Weights of a small sound classifier.
Training: soap at rate 0.0035, 7600 steps, batches of 512, held-out accuracy 97%.
Data: trained on short read English sentences (LibriTTS-R), 26041 training examples, 149.4 epochs.
Rows from block 6, named by matrix and row number. Rows with one number belong to one channel. Each number is 500 + 25 x the weight over the matrix's rms, rounded and kept within 0 to 999. All counts start at 0. Numbers have three digits each.
# c3: 3x3 conv, stride 2 (model.blocks.6.c3.weight, 208x144x3x3), inputs 0-13, a 3x3 kernel for each
# c1: pointwise conv, stride 2 (model.blocks.6.c1.weight, 208x144x1x1), inputs 0-143
c3.76:490518537558502447527515491538538475537464498487521496475523457503477507555530493532514514521458497510458477524512570506514504449487501466478528524517486503520521481482551465491502475527524466482559491476512505501535513533488487541481481517460448503523468487480475492501491477487534539518500533445502493488517506474528466482504511551478460513499470469514487487497469514492459495
c1.76:512474457456495515490477528489532500465469522475490484473459534508495489481477444468523485475491507463504515520477485496480481502495538515459473501514507525529461479513505456513483480477492504465503513528477557494485466515427492495477533523532487442521484508454503507488516488459536524490477507505460556518461464529503493454495509518513531501489470527534469454477492495481517458517497505521481493551491447514506484500502508488506488
c3.77:497488523452517465519492508465493485498504457508521459517526480489511542505505491476543503506514460508479501487498501504467519440522503528523541509481451488470525553501564493516499476517499454481516487519520442493509539483506512514548475444519512516518486534498430497580481509522446508481441525492487485485479491517449505485456536504515493496542504492516519481516471465514483482
c1.77:513503496531486478513529513541511499499459460504518530508448478495518488515479499538440522484494532485505503473467527489467488487477523551557509506474492489469518553511506520480448469495424472507487504498503507510489503457482496454486520517492497480530528452458476583487459505492484498442482508477491498545505523485504517515522473514483517500474492488461510532477479496494519483467503534569475520527479458531465462518447448522507529
c3.78:547477464518507541494499495518507484481479507509525526473520538465529499456527486507512498535506494510486513509467504469500474535504517523577495491500458500496517477502459509501485493482466492535509523549456524475484501497473462513490496459523486518494528526514464489484495473482515481519494483464521484447485487557537531451528464493492512470438538491499509520476551496478454487
c1.78:529473529496486497493552521544462472510536445532471513471482514501533498519504540525508471449489464529475458491503538503491509466467515473570501496523481487500536496558514501453524460475442506498502515511526475482504494472518513493452518494501495508490511507486468515492476494468485491520484485486492499450510492509495513442472518491492482524495528503493512513512472538461492513479471541531485535448501522487492415488477512525478497
c3.79:484494492480535519516495510454534515536489531514505482445449460520496528485463486523476464501518462469498481490495469540501518484515513494472507501498505515475561489488488527491486462497474466519505504494523504520465512490508472533486505500535545467558486491483502574501484500490480472501462455505500522505519514505491517515462480493507492469519544482447524481473511498518493517
c1.79:541485505504497487487494531492465507492513488509482513478500550496505450457478540532468501468483479505506471474477466556511492511463500500522554543476499488497495529477459527538509510508497503497461494492484536538459492534529556473448499477487511497519473493495479514503457479465499519493543500497457469499498483512537498519510499483515520453532476476485469519527454572474470493548499490472504500501529491508509466538491456479518463
c3.80:505465473528484498532479494561489489500430529439468486469495461505497504531520484491557501484525491483512463459535555527489526462467517485474517495500471532479479540480481482533543526460505506508454500498482475521477455504551499498526536496475486541464530505478481503476519509486523505494486496495519506470484491523485518491514534519491501490485484521529551436485488454523451515
c1.80:495432498539475489533498509520507478496487525505483552487504489516450481515499489482516490510511481487477461461475488474535506518502594499496524523498525449527517476540498485463485524460469500537475509482471526562506506479475431516469521506530467495495458498514519487471539492529508505536507503503526494472500506483505472496456508453501487512514500509519482501485494468475527473509481485480446500491499499500481514501550528514485490
c3.81:462506472500500510533533508482481484467524510524515486559487430485483504502492488538472469463474499470571508515503528487536542488525493515477509496467496462520491514564527477486525486507456494534485510512515459462468522461512466529512496469539536496493500523458461503484479485496488519465529509506490487506555515486488493510520446477538499521459499482500503505559491526494535482
c1.81:530522482460536448484505541527515520506473471492501485438524469493494502481506472493491522528524483528531469503492472438503483486469533454477462501512493489518526493506516513509517553536515514512521500470492467475487493478457488469524449529489513566524498529461534520488551506505497477492453471521499485474520481494513457514490510508497515487476510495519484472482514473457496526475493478481494463471469481508524507490458503459485475
c3.82:516495510517503457483480495496511494471525462467517513463449512492485498482467475520545481485470486513467510490554565479529470500486492482526515529512505485478451490502515517497501491488480522500482506492491486501521515526513531458471505454473495500470516507515488499546536471545479476505466502452512503521474491457495547480537523506493520525497493494514472524514513509512474500
c1.82:514507468469520507493496451523476480543513492473517516494522509485498480496459505508503476469497474514485542477481545461533482578467480459499486483479478486517500502498570500512473480515489460461509552439480515523491502504484547481518493530460458487496529493538455462508490503539466476516505487522502506479516475471531514545509494499506486568473478516495487496520469457485487480517491484488513435490478556523477502502492524497494505
c3.83:546493474510497501493507486481475466465481513529494535486523530476496514501511501506510493510527484463473537470494530490488539501500538518487513474541492519480466579531528540509508518494541498458476475491536542497475475496501505485517475509511484449499512489514503485512502466479505555528525475437485519549505510501491563545538449450473494511524518568510453509550491466485463469
c1.83:476476498528481555518484483470545511509501444507478487482508529496475529483449529500465514493480478490497504516536450504449509493480481468513507495471474521533479523490469484482539524514449512496519458545493517572471454478563467525493478457469474502527478520481467503479493508537497454481492439490512460462491507469540512479471562556553476448504501515483507514453512524503481465465474514501493452487446520529476505475506505494525476
c3.84:496477500496503506488511462502482502480511496483497500475535511485507501522554471489510482590512477472515474508511508475513516517480468489523482481497456477502521513470526491514471493469455531494515515502488505510491504481484518483506487526477489530513506506537442504504502486487439501487513502507485490489516461523553558448483511474509498486484484487501501494443512476505493514
c1.84:490513504510509479500507479512489444492507485555469510479473540467543513495497483521525470504484519546476493476489530500518468477514516466514502514486506520450485488511502473531515487490486499516491477480547493475521450506483455472518496512518539504453572487524500506484496481482484461474510491485497509507524493484485538455525472554543498437519541506473473479471521508471478516513501535500495470499482534496496561457503512482510562
c3.85:497480518482512482494497506514479528514503507502500480511444528508533492502522481540471484474485473482487503493469513482463539450515545499506509494522488512474516497515486509543509511471489487522536487479512531517518474517466494474491517488506524514487481487483509577479499503468460518516529532510509521476481483547486527515494488532484493502510468518459501497510540473552497490
c1.85:523506548482467520530484472505511481477543430488499524491504527509459511536493494502496528549515518499468480495494499468495480478478503472448468463548551467484477495524521485464460501521483514538461499446459499480541492527522525538471499478510522490486477466463476500511540554507495490562498495545519512532478495511477506520463464492527490454485453469490494472520520480518568469496513461496522451465495535481501525493503483573506512
c3.86:508511550524454464489541492470503535509487486544490467516466506517486516487489524464462534501492501512474543508500508451515506485538495505493518521527521463417500492484538521492478524471572507493493484530537501524499504510492498463514512484529480481469521489494482476486454483466468493451509476516489512504496545473507509458483551471509494528488466460478488499477483454490520508
c1.86:449484468498506508485542461481501538511487523494462490533493536451498490489520516566556523529499470535523530525486501529534504542471494525476520478497531546529541533544528507500507485488475545512471518500507539493476539491507484464545509566448470463511448507490483522465541505520473511489525507533480531530475490477519462529505489506476485500458471510506486494495506492491496493487545536460495490475549479551507478488494518509465523
c3.87:535470505537539506497492494482512481500500495464484525502494499511490495483444460503469485478474526495514488517515488506489510507473487473480509513503509491507487477517485498499489458522544478486505459485482481536529550514493499502538540498490477487528510479500522550500514470498488548507480475509516517523488491526514554447490500498507484518477515555475509517498507568496479534
c1.87:524499484481488490505471489481537497476505496475482474472516493510512539442500522494480468521503471453515491490477488486483486487526512552540486514508478500471485493476515518489483480464477511513498502508500511498491452497522494510529514505516429516478508496528487483471467533504489499519507508462514497482497521454458467535491488526512490533484497522496504539493540519508536535491477460487500473508469473524526505499521460495483472
c3.88:498479540456494487546543462546485489493513494481448456523454484528486496481503490426494493501566498496489542555512547503492468513491477488472429477476494495473531473481513472529535468526484472488507509482503508515509530498527545517464463485514487492488537500518534483453591526462486492531494507511541498523493484518520513502521574562493548503521486468521519479498488482540498503
c1.88:479499486560480487541483520499504492541509507515492487513538521532452498508450503549498516584488481473477467476501496511543472494437494533538482567477497497458462472501448500461520479515470466459459460487527501476551520479518494512510507495549501453531490511508538478480504494511493506493522520542444493526509519469491512494516502507504476528445439515484496482487492482475484473499463484461497450479493503544492554542507502500524518
c3.89:513462505440497471534482539515514491470511497520502501504498478513464492485561491501500518555504500508496469532519525473569502512488498496490498516480520478497503468473485465515523546524501484515505544538490479466514512521513483508457490507470455494468493466509571594460490506537488500472525463503500521509485581504506546522524469480520504490502494512493434533527472516463512507
c1.89:495503465490562481519546505462502594492481544483476498507461519480479528490520538462497491525500510490496476498447494548502490524558532464458503510536501469503485519515501485498492487527494493544492461503477506479510528513500498467458480516515470540475489479502488455481467477531473559501505454492498474509458498517473486501521450485481439487490480516481485480535510515476498482472495507493491531492441489474492529440522492522485492
c3.90:549511462484494479480518473494500488484508526481505543527464492499511500493539573512489491507476494502487547468515494483498507532500504513554469591534475508490494524435482513495510498540507485465480509467505534529465571483492497456518514539484468488499507494484508520520565496515487513490472499527474539533511517526506514482482521490515510499561498489495518472527484536492478523
c1.90:496508523473485517504465466481507516513486465480494514493469492536508496514457488541495531533531502487497449493525483490478499491458497529488472501510496483497480483502469482474496512495486506506473496492507471492486482528497500464498479493492484485468486500509487532471532523489483497513506517487468480530502487486517494512495523509505431500514515521526443507490527489483512496500474489544488526498495537534489542512466493529533491
c3.91:496519526459505530543494522506519523488511510514479530472453477520512545518540476502522515537481522486546503495504542517505491498514472467518459459467488507522484553533509516510511506490489578499494521520545456480439524490521476500484514476499524531512469518511516495460528471450479516554487462520482455504503511446531535541501511541518499474491510414490491518513493485550559503
c1.91:508520524491516448513520505520499510495495549532488481553522496474498528460488520472495455513505436489493495498499483478516539441474474511519491512527516501490466525485486514494486544569474507499483509524509520515479492483570535552467443510496500500496508482466448524459453496558513466480527494483526454482557529522511511449511510460504532483495467508481502495483505448478543485488485486535502527487497511535476513486509495510469458
c3.92:514476525508479504502529499515514525486536500447498503467480514499496541566476480466573479531479495523456516514512491509474548527530522559545502490521535465514468494513525498537484516508484558532485522504530508477472534536532481524506539519524541459536517520497460512481516484500492465516510546501529521495488492509530541466533483472482505540499499464473510544480491530536508526
c1.92:496530483474469523552504530529471490511492526513477479489474507466486531487496494568512489482491506492483489462475541438514500540528517468495479510457487472523542494489484473502455511495451494478494514521504517524468499494506487539508509480459516501493504481527513493506484501503485480521556477519508497496491510440523484535446466523496514479480504480449480457513551504485485503463502457514503443508488510510492472551491446499492543
c3.93:524519504478531442476475507482544486490519500491509540491472509507488507530498503497489528499520463504508487503466529486465464483521577496528532473502494511504505508484501514486499517470501485461535512492496554519468443506490503488481487528486453495474518515524510497489524554515525471456513514459525512475535477479540511515478545525496512526526502481513513525512491509451508487
c1.93:506517495509456511476483474511463479521485486494474496507544547528478503511472529490548521526479500548485478488489527506522514556448492510509513508442545485487528507496543524543502468524453452478501462506514544543497485535490513445511471473488512450513520500502497462503519490464486486491530511475484551517484472489520481496501560503499468473485459521533488508470493506501487480497498501497514494494487526553532509540506517515497487
c3.94:457482498514482500491502490511457497487477525497497497499532509483469465515532496482503490468502495478518551481508462502517530488517517523532510510482514507469519563511501464464494480452472488534558491497510506487529486548536483449558511488508499476518504493503553469538515477517495457535517522484505519503512512471482498479508478520508529510459468512502479486453521494519534505
c1.94:480474468516522477463488461493461521533506481494493506473521502498470481500515474526505496542485481488526502494472496479504512513503530532434487487519548459485476476455499492534503548564488500527492492461449511479488484478513457468565523562479491454490468497509531507462504461540518492490516514512500488515473487455482435492517518454514527488476493491471480500444526482502479478483508487487499522454479455505480546482531496499481503
c3.95:513512521509495526497473556549499489561511477494521492464544527525514476475544470531464501519525499482480486469494482457506464468503505555514483494487496487475505519492553472492545484498509461487489482479522519527460463481549479500503486479501499529536480522485474473479558512492456451492515494503457433487507498457495545498533572497495528468547532480482538520546508500494519468
c1.95:488517513521492487483466495507447493524511516490494454497486497486503484523508506464471495495508488491509476494518452474514485466493487474505463481504518518441478515461477448481485449482534472471489498499513503499498520494480512506480493531504480518522512470496475473477535485509567474483468461504499499470506490482536548574504490529524529526474519473517480568457491516509483489542485447500450480483504491476498521504460490477467509
c3.96:500504511537496511504468499522497511535520484514536505523494504469480488542521522485500516448498517504505470516488502535517483526521531521504456563499498536526542497505485459507431502504525494471478502483488533484478449519477467500476529501475515501514504524526485538484508466461533479484503525477498508498498474485534485533504494488509484482486544483522526495498476558513541471
c1.96:500521487495530521510473500536489464487494472489535499469487493538553544486524502509495506465485536528527480476493470506484541472465487500499554517471531494510480506542471494527506520464492475483508473507488515493461450512485490465490492499504516507491525525490500502515522486480555525489503564519518496545507509484477498493487529482512480436498556563501539477500480509442500476477482535522469520508446475488512474477469512518491505
c3.97:472492517531482523494478481527505505559518542517538527577467503498518507497494497506490478504504462489505444502496523481502523507487522511497517481505518512484472507501509500496494497486449549492526559505512489555548510512474540484546539482481502485538507503502503473503517519488498496539497491474560538472485504485486497452482486475513488510519476498563517461505539500480466505
c1.97:472518519510493499511505499498510498487533453532476489510480492499482488489453523519486511473477434458458479514474508496530467542475508504521526496522497514479507512490530533496509481511494491467476503490469496503450493476523483504560585466480504511472489491508498529524475473488515536466484484472493516468490500514510459566573453491555483498523468473522522456577501497537513494533523527473493493494494484502499548504488482519493484
c3.98:508516473500478534512505476493483505494499519485526476509491523511488480530500534485506534523522489492514521517504506496468476542470501513485523490525486527526509475498492490490501511491514489503504483486519484486465486515509455461501487488534495483497494494489473523528500501505514467586451468526499500489486502527538434486538507555550521489459567522482513487491502490463492528
c1.98:486500470536484520497480453506474499554504492533491462589484491492511465504519493471474495490473509523516451542538443527525523515454497512507479472489517520517475496481486508498532492505483514523503495536468591499535529498504491508537553545517494495482470490507473490524494513527502510467458504550483497498510514502499532534489460466475482438517525515511492479490497532475519558517490554509483488499538491507515514531545490500509520
c3.99:520451504496513502486486522507456485535483461515516467515430522488524464555499492478527496516568504485467488468483496485526503485484561492475487496498518513505489531521468497516503507476519489521493496520487504423506495520489436481486493513485534507532474527492494507481480461552442535486509530533505530536509525477454493519480502462537495496502492525478507516513500484527484523
c1.99:496471536559518494502509466525527515510481493482507493486504486457490510455516486484503517543490532497514479525508471508529527468474508477493489523503575481535486557489510467499525503492497492485491492491544469443479502511536471458494471472502480493531472507529465474488473466470518533529520470508562430492468549466497486500469551498454484473466506482514466453524521485483489537434482492462464502476514516488445507444497477490483506
c3.100:488499501475479526486466500494483471513523520457529535527498457508466499512522522473471506504487497509491485478499493526516494485498549477499486510494500485506501467458515477478475547502488496498494532517522478494494518508471502490461524489509483477502500485515557494487505490518570510478524507516506455483480496497482477493440507510501501507515504502509514523553462518536500504
c1.100:466512466485528488464513475497508504494463478495546504516527536534499487498517553487558509482504549474476478507495430474508530496509478509487535521460462457491497508502472519535482476476529470513508473510491471526512504474500465480512489480495505508516493502490495491505487500456511471460509485489479512535479463496523490476523527486556471489449515498526517507463483520520538504492457510526557504501503486496520502491460531515492482
c3.101:491503492505474510482501492495484486469490473496536488552507456478538460526512502490515499516472536471464490464480492552476525505484481518559484464447466534468481455506486525499469501519480499498483461516536517529526488481504514515491455507475474480456514498515504499563487497497495514545472505508471503491576472481523432484510580538526521493523523501515466488454517520495508484
c1.101:478485529478480434493511518507505468510515524521454547487537499475501502487480518465532497523520498499519482500476486492475521517498531531481525555516499507496531512470536493540472471457517510486492505472527517492520503501513555491497503536512481495489540515452521496532492484516502496493505477505506565462485516529508524494466453478463490519536445518497474506475502516482527521513534495480515516528543504496488503537549475469513506
c3.102:499503510542511503474513520517538506479534487462502492508489452476491527485545483506493497476511526529498473465496498495501494477501523493509507491518513501476472479493487509462446503490477475528503471514551515471495488483530512491488496511528482513520504463483523506507478514466532491510504489492477527500488511481467481510499482511525478478526524524514510473538477487530466495
c1.102:512529482522498523444523498460494511473487505488557441477537517512481471525501529528498500474491491497475486555498526496490482519526498515474462479497510479497525490502488482522482499498537471465515455493495483447507521502481517507518479464481512514495482514459508520499509507502510504478491490501446514500489506518468498520495516479492466507494491498481500505484512495590497464486495468510516483549538475522493487484513511518510490
c3.103:534489475465506525471512462489540513496479476474516508491485492527492516523459486480523489513476470490521513504515487495505503475505492510506513480511548503484449482502518522506518459510483490507446494504535463495569461495467487456490561508517511501487497490507554482504496499490485491460565478524515524509511494524509484550503467521487512516486491485525481535516515486530469486
c1.103:509464492484492519498512456486485499509509511484519496478511558500483469501463485479466499497508473504503484480504493505485507477513500520486492490552502466500477483487527535494516521486496476505480492524493481504526565509460511481494512479488466494504477542467487489501492483483498514512483503522469494540518500486518493517490472503503499504497515475506510511500466509563538466505497487543506486502520524511500485512497553509487502
c3.104:531480530477466518518503466540490476502511459529473496478490465513502526466524504494509514505549471514504505521515518501495489521573561499529547508505471446484530499458521528519498490484512480443525510481466497505544486496517524494479574574475462522508516469534499509518523487507501510472471506493486489521524484519482472476532502509528531486504511460500515487478496508487526507
c1.104:472515498542494511507477504459517462539504485496467496522507488480464473507485516459528446552488504490495494471529464507487472464479553512474512553494522494466481486498520474471517514489511531530505508440512471504493488462472527489449478457535468519505488505518483515468536487557495476501507473476509492557512474465523465500511466473556493471484527497513496518490489494498475444458523540503481500458467517480506492469503484511529438
c3.105:521503565504529491514492461465495508464508493464529463493530490497497460511511546487477536509497548483499449501502501493479454501482480473495538456511512528498495444567459473521532475472506478509522494460524480526491491494475480518521505549514462506478517524485463504461495465501517490499533504502500502504498493500493493495504476475490530478508451517468497487501452442497483497
c1.105:532510493500481500504460520534496489520469502473471526551524459519523468451462461504527489515470477545486453537589489489507504488496513499465491535467517490443509519500497472528516500486498532509499498506529547489503502498473474508486494532497581509532484509492494487489531501517548546491490494496527473491485475475454480483464499529466473489469524494524509502502481526499499516510488482512458489505483480501531524444489509520527527
c3.106:510489528496506492477529531503515523493548520495505471489485492497483539502523473479572422507480442488471522483495550458471497514524469511540527535497494508523450478479511477462518473504541501522461504529500513472475539477490521472503493559548541538459520511491474473464494461498510513487514508515494471516507471510514507507490492500458503542504487481518523507492477471479461512
c1.106:501541485482481489465537478495520456511479534493492486468443560467523490489468506504512504475470486490455546515509485493441469529470512513508515484449528488491520503595493508482468496509521517520497522520509528475476458531467527517469510460468579493515522497524503458464503522478464523524526484506512504503518486557509516471492478490499535520513443463472487510523455448518514508516450534558512482534469521510494512478506461512526566
c3.107:447491487475520520508500493520516475523482477562510484501457527466490512463490498490503498515499508507479485518446451469484515469501498494540503487473479510487472493504470534503504483483461516463480507485484501550493489487485498459479474494479479507485491460498565508551551490546484515513480487522520545503443576505493499514513462486496508497528499490547429527503490478494579526
c1.107:512468498507492472497473449452497562506486528507498486476518524459495499534443474466451514503495500520451490479468518526508501527505524544493485497530519478446531504512483511526495477495515486504507470491521523489490507528481443517509495505507502474516529458507491500467507495489448482493478527512494509487507490493514536464505450472508476453496508460487464513511471473482535498540453482476466538460515497506487489494527467468499510
c3.108:541536494463513509476527505470509526505500469522455482519506523481525496493518455483500496492542527465488503512530511516484459493509500512537514515501479515519508477492486473498506554518498532516478502470493473508475487509512560526469574487526546449470488513502515537507475524502536522478506500478543502469488514491467506496472495506498532501495491478509499472484487462507519481
c1.108:497506510535486474501470524495530525529488490472449473537471503537502515499479565538562465492503512497455488501494464514518501539480525475475525469513504486519483474481553507499522480530505517499511499482496489483483508475552501489497475500511493499504484472501501501468483498504482506540586502488511493522470493482510484511476471483507473483503484503490486485530491524479501477462490486570510517471490460557508522490491431501497485
c3.109:488503500491482466519489484513515460501534512518518486463479467509511480473486518510461528486539498538489472513492487500530480504500495521474520490519508518484516498542495479501491476481512526513484511501515458518459525493491519522494502486521501458540485464492472544543510496502496512501471497502525537572504512508481514502554473480494492503477478471497504520500532487488469514
c1.109:485530511547521530498498516456522512480533507502519509500488508519540489470477525524513547510494474503505474556478497458469490493532466517487493471495480501494464498503514514565484494493496475482507500489488472525469511478479468484488511486496503494516497514464495539496528510445513458516493504528531543524514485505486501513509475504510506465517484517513520539498454575494476502485514486514495530493503482521483434505464518506498478
c3.110:437498529593472532487503517504498492486467499527484515541499494497485499482514496487501503470514451443460490453498522477482480486471506461476476500499487517498472504508561522533474522468486506520498489473484507513495498548468546466500501471496489491505487492505515475511509518516539477486514501468497496479535471471543517504431488527472491500490536468509516497494480511456526508
c1.110:464457480506482505543466468485478470480487456496532526467539438469472502514503508525549489480451469479495490489522483499508499535520497469471479469493471473485536472490497503503489498466560529514507439499583513476492499513471490490508462491504518499515481527489493498480454493463478485464488489480509530470489493526489493480473491525533500491489502503476489510510491473502523531508495482495481489514514470485489493500485506491493516
c3.111:469482530481512497505487502506524488481529485535510451477521487509511515506504534482510484461517523505476497480493503499483501521539468506515515512515501506468490511518514540503502502506552537494514520507523507492492516514481459499523472484518477514467511503529485539479538534475493491520524519568484477529424498499459444501491490527515535542516529577523482546498499504504506506
c1.111:512524504513486502510511499505485497540498495485466511509447551503530478503472513473514520485464519477477500466485546507480498485510527537512511424483491487461521446453487493511497447512452505472492489531475484478475526536499471526512491485543514525487499453516507530450476560468462502469485471506494550475468529478538566518498540484486471477488551487477485548540472493489496484513501525491494487450521498464500438489523472512569478
c3.112:475506482518501491503466495481496504508431482472518533541509487534486518484513461466538484466490495469506473496497497583479538517502510522467499513492527521516500519500500469515530525478505488488484511491524485460507511465486508507503511463514514467484500502504501508500521481513490495518500501481495518458486486532475523485483559508503514489500546525474489468507534504491492498
c1.112:490436482491472494506498502498503486525536503501544514504509507514492499578524564493499464470512509507506513496475465527473486514496491502472516526477511496487478487467515500534493517503495492509510499501463488473476565495458516483481526472497497495472508524493479464494493517517492525499519512486515490509455536471513514539508525502446555524499496495477525475481532480547497487514546507486502504469485500487495520508467521530482502
c3.113:497514496465472519536499520503490487521516505520497482497484494508455468531491505496558473484506524498501503493543485502484526480488500493479501560531486493507507467511487558467481484481478495522451512516542478497511490503513489493476495492509508485464497474513473470497506520496508471481489473488479527444512476473502528494494504518491501499488487479512485492528505497489500512
c1.113:475507439520488533466527487471474466487499489498526496491473513566457519524481494494483525458534475507504489526474520521533462553496481500511459488503484469537465497428538485539493510561494465497516492518472557500517504498519477528485497487519582492482535547490490463507489529525529481521499508552551469492515494500480511495505463499511520487497489488495511466528518481498465494477469500464484491506486517541488472478500531541492517
c3.114:555488540480477558506489457483475518547498467486503515501509528491491531544505449476503502495496496516491511523525512446511526503475518524540505484472499481523528494511423508482474480528542591492466483502531502486483512543489471491464554522490553504484511496530524459487514490496475487529488470545473526485476477489535507470541456468507538501465509484513484496496539535510512507
c1.114:482507500485520467482506478512473464532545470473527481471437492470485530491510520471496477497548515481522492509498495497474486469519468492531467503501478484479462559499514493472515580554515511482510518517465611489534477525507479480513528479519501496471474500506463475513513510492486545454480521496530487525533500468542547496491486521471536489477547480537480458481459489510543480502483473489466531465478487529528503453478553491479471
c3.115:598516473512507537512501523491485537467472480549461505489494486454494510511521478458542496535471532470488473521560465487521507485465493490508505508484479475539539443519503506519468509514521533478491519490519518489491539509495497481464533495514519511479509515480499468496482498529484514450477477462491551504490485516492512495480502494499534505504493473542490468523469479497497536
c1.115:496478486471513479525481487523502505542474498485486454518508496484526447499505448480500475465514540483479491486496484482538520506523536492507529514522522517546464523501517502470533468547510538519506478477513536488559496532511498484534510504483483517505535461483481465491462501509492476496487513530529499482534478471519490513486490537514481488497498481522503484471531495477511506431506466473495474490461488516468463505507462521463530
c3.116:528515510508486499501471466496504500476496493473500518453530520461441514530519513452494458469492438517496480478452493477501491519479488462544507466492485534485492515493513491466521443537544486457505472500509473507516469479498482514482515505513519463556544523482451457486508540509530542566519490494455474484562502517498502497502485507490486467506466481469458456489501473458480497
c1.116:481505426489494492450499520539541510468494482509494466521456529495482508452458466490492470455548491516462499513479476533505490487526452492514512507468512519509509448483510508459549487469466469499530479536514510536543509488517496463494539487513488504498486493500496536447478479519513514453506530512460523478524462477454495496511468459491491507465476481433488474506543488484519545482499486566497517505545496473518462533499543518467487
c3.117:503501560548512481491491487541491494490483535496479457490498485501512484500565491520491502501470476509525435498518496530495503500480532475521479479490483515527521486501512499545465505479497497530503471494472495444526475484496538523481480500485490485547499498489510519484508499479523516507523522497504493482509493517488480475515491501506499525522492476465496483500509488526464507
c1.117:508494518468515489556484523505505487486507534512509503501488473512572485493511515483531520532506539547505476517470535488512512474523500476502494522497498495490501479477509525522508487513532486521490516475470508474456480492504471501506514486505481484479524493483487504509537503499506495477475501489478557540481483483497500462522531478481482465569489527507510488508507477506492487482468494468533479507522490528465513533472457499495457
c3.118:466475495492517517505492511472510551549528502498510514492465517482494511507516451502497494550535503456518509482488546506481490524509516482499478469511497504464558499464514530485480507516489504522547511525466489477468481485491481488559472515504522523502477484497485485526456472526491506511514489501512543495523516489492501474516458565512491468499511493531463541451518549529500497
c1.118:508520495539485495480531492473484522498506505483501527509495465482503498506473465487497446542534513526507477470515478486482500536480512523469502512535496466492528475494470532485507466478511502461462511494491574476534495514477502458480490550507478515515554477458514482474479480505519498516502500493511518482474496516513512521492478483487525464489538535530484490504450510496529500491477563491479492477509484500502490499457490444521506
c3.119:476516500527497487506500481515502458469481503465468546522526498513505490481506499488539488498522504467476522505510534505507526468534545503520470488496496500507528480465475536504484496460512506488464512491536464519503485551493519524494488500487479492474487495509594448511477527484544475490500520501541495489516492529550463501451498491513480523523511505509477496539519499520468457
c1.119:497474492527513500508486528505462502475520480506475491511496481511484471507509502469484493486491485495499449494519497499505541486505481525544476481528477497482501535468559468481486463498517490509468474487478522516482510545476510552512539471494489496466490487510529515492489534478462525530503485451490519483502516544508479492467491488502555497473519477461461491502496529482499533502490475517463508525474509469470507489520517532489460
c3.120:511454531513468521493505520510500514527499517506488451502527479537488472491513503496513486549527557455524501490499481502514499522483455501477537494499487479511471557502498471526496525461505455519513512483498510505502497516529521511510517545456487499515440494548480464493501483519490492542516481522550507552494498487475525497552495437513498484489565488492532480503525529520479481
c1.120:471508491546516511529495508502500491484527534537524492504552491508537536514516495511531438528488466521510522525526518506496470522484512527462458518477502512425530541518467487472515504516464519504499487541524480526522479525531509474499521492473514518513490513518491479465516495536479523493527495510551466489498494522463492525474508492485508460516498492510503490572490533513477477505492501511448494515502522474476521493534494496496513
c3.121:498530503495515509508453473496538487478499496525489499489527517471500512503502503498472488498473481478518488481431509493551476501510565497516501473530503485451492497510521467456521514466491546495551517519478476506490472498499459477488527500482493510485473498496495519496516542460479497464479518516535526477477506482469495509494524502486535437504508484479497534479529459468611534
c1.121:515502498467531518449522457493481503549526508536472481474479482513461494490459506520498487522509471492553521497505470523514569553461466441490488510467506491472527463481514528505499489443501521517468449526503488474499483455462517501464520502529474566461526482509565498478520490514491531516545517461548472508545477484487520454458499492493515472519534541495480517482463507468485482498492465483433501484492481521514498490509515517492497
c3.122:482490475519485469527492529476506497507495488530515492541514550490556509479443513495516510445527501508491471476508506483477520514492505489482450493489492525487527503477471498490511587496489492546530499496456537530510487512494520488497518492493500501463482524507497499501495491531524478507531521468502508521472487567519495546485517523514477528471485536494489476524524485455493533
c1.122:486489566512485483489489488535490491472510487515462510522485442518496515500541519472489485493495504492460543472453521521531475507481507479479485529486518455476508490504472455505487466485512512495491471471478504559532508511487467495492485476515502484518496506508602526493532505477534494480589551523500458516466512470542512480533533492478536481528506519502490476467510535507535466493511480528479486500485513476491529484573477522523472
c3.123:543545522443497510545500495503505541510486481501513502528491508551508506529479488426514571553477488482500569461529485509512457540464476459461514491475515446512481465480556519475506535522479493496521491549479500489529473501490542469494534471506451553534511504519505474532454498500506502490503490447501501481448514481531545465503513481493510539478516470480489538481440547505466483
c1.123:494490496473501474466546473509500514519444468452490492509546511475473438516458515550493453503512443490519525471498479515517477489490532502480510513494456528473488510491531495493482468495508473510493466479544530473504492487466501474505516554548475516492550486470469472507472481494459488489505474551508516465533503483517484541523539508466490507485478538502512528483500505519491497488557512468532493498540549453498466516453511473526514
c3.124:480502508491540466486482486501500505483525503531528495478482501536441517484541526493531459476495503510463508498485450512492475506520508524500522527515522465490476493473483486474531469523503520514501550492519477494501468484512485539518512507474516550456466497491533499491508511451481507511499490503503515522509478484501521468482466524513497472499472530537481488517477513496501450
c1.124:516531439504492511473517529505514490480476520488498503511474498533494470497499498476481465515495454552486525521535522464526477503484523506545487546483542544511502468513485510496463472499499534552481475470533492487490513484488514492573511512492490474493488505484497488540517510473504500486506503513472520507495513481510516490475473469532489523451494463518516453527490526485521519481566487491472510491541500468480507502529502520471479
c3.125:491476480485512490515499511478486487477479525492528536520492494528533487492488485517482491494480495513539493498484540467490495503516536521492510513493521458512467525498463508515502506491530487426464498502514482509515523526478486491490488598482555537533486515497532454503492492490544487484494515540503498502512489480511501477500502485494522540518487506488498526509514527496491531
c1.125:509481551469479484501503489527479487527503513473509475517495535455507497525509498480491458466450504514468459502515467503461506500489524529505497462512499506491469476464483464503473507483512485509526482494482520489469469508532513468471507505545504524518507474539491491479466460480471510507489456523495497512505472484511483478476499509476471486477491481525506502503495477461474513489472531510538512482535528485527520523482526501510497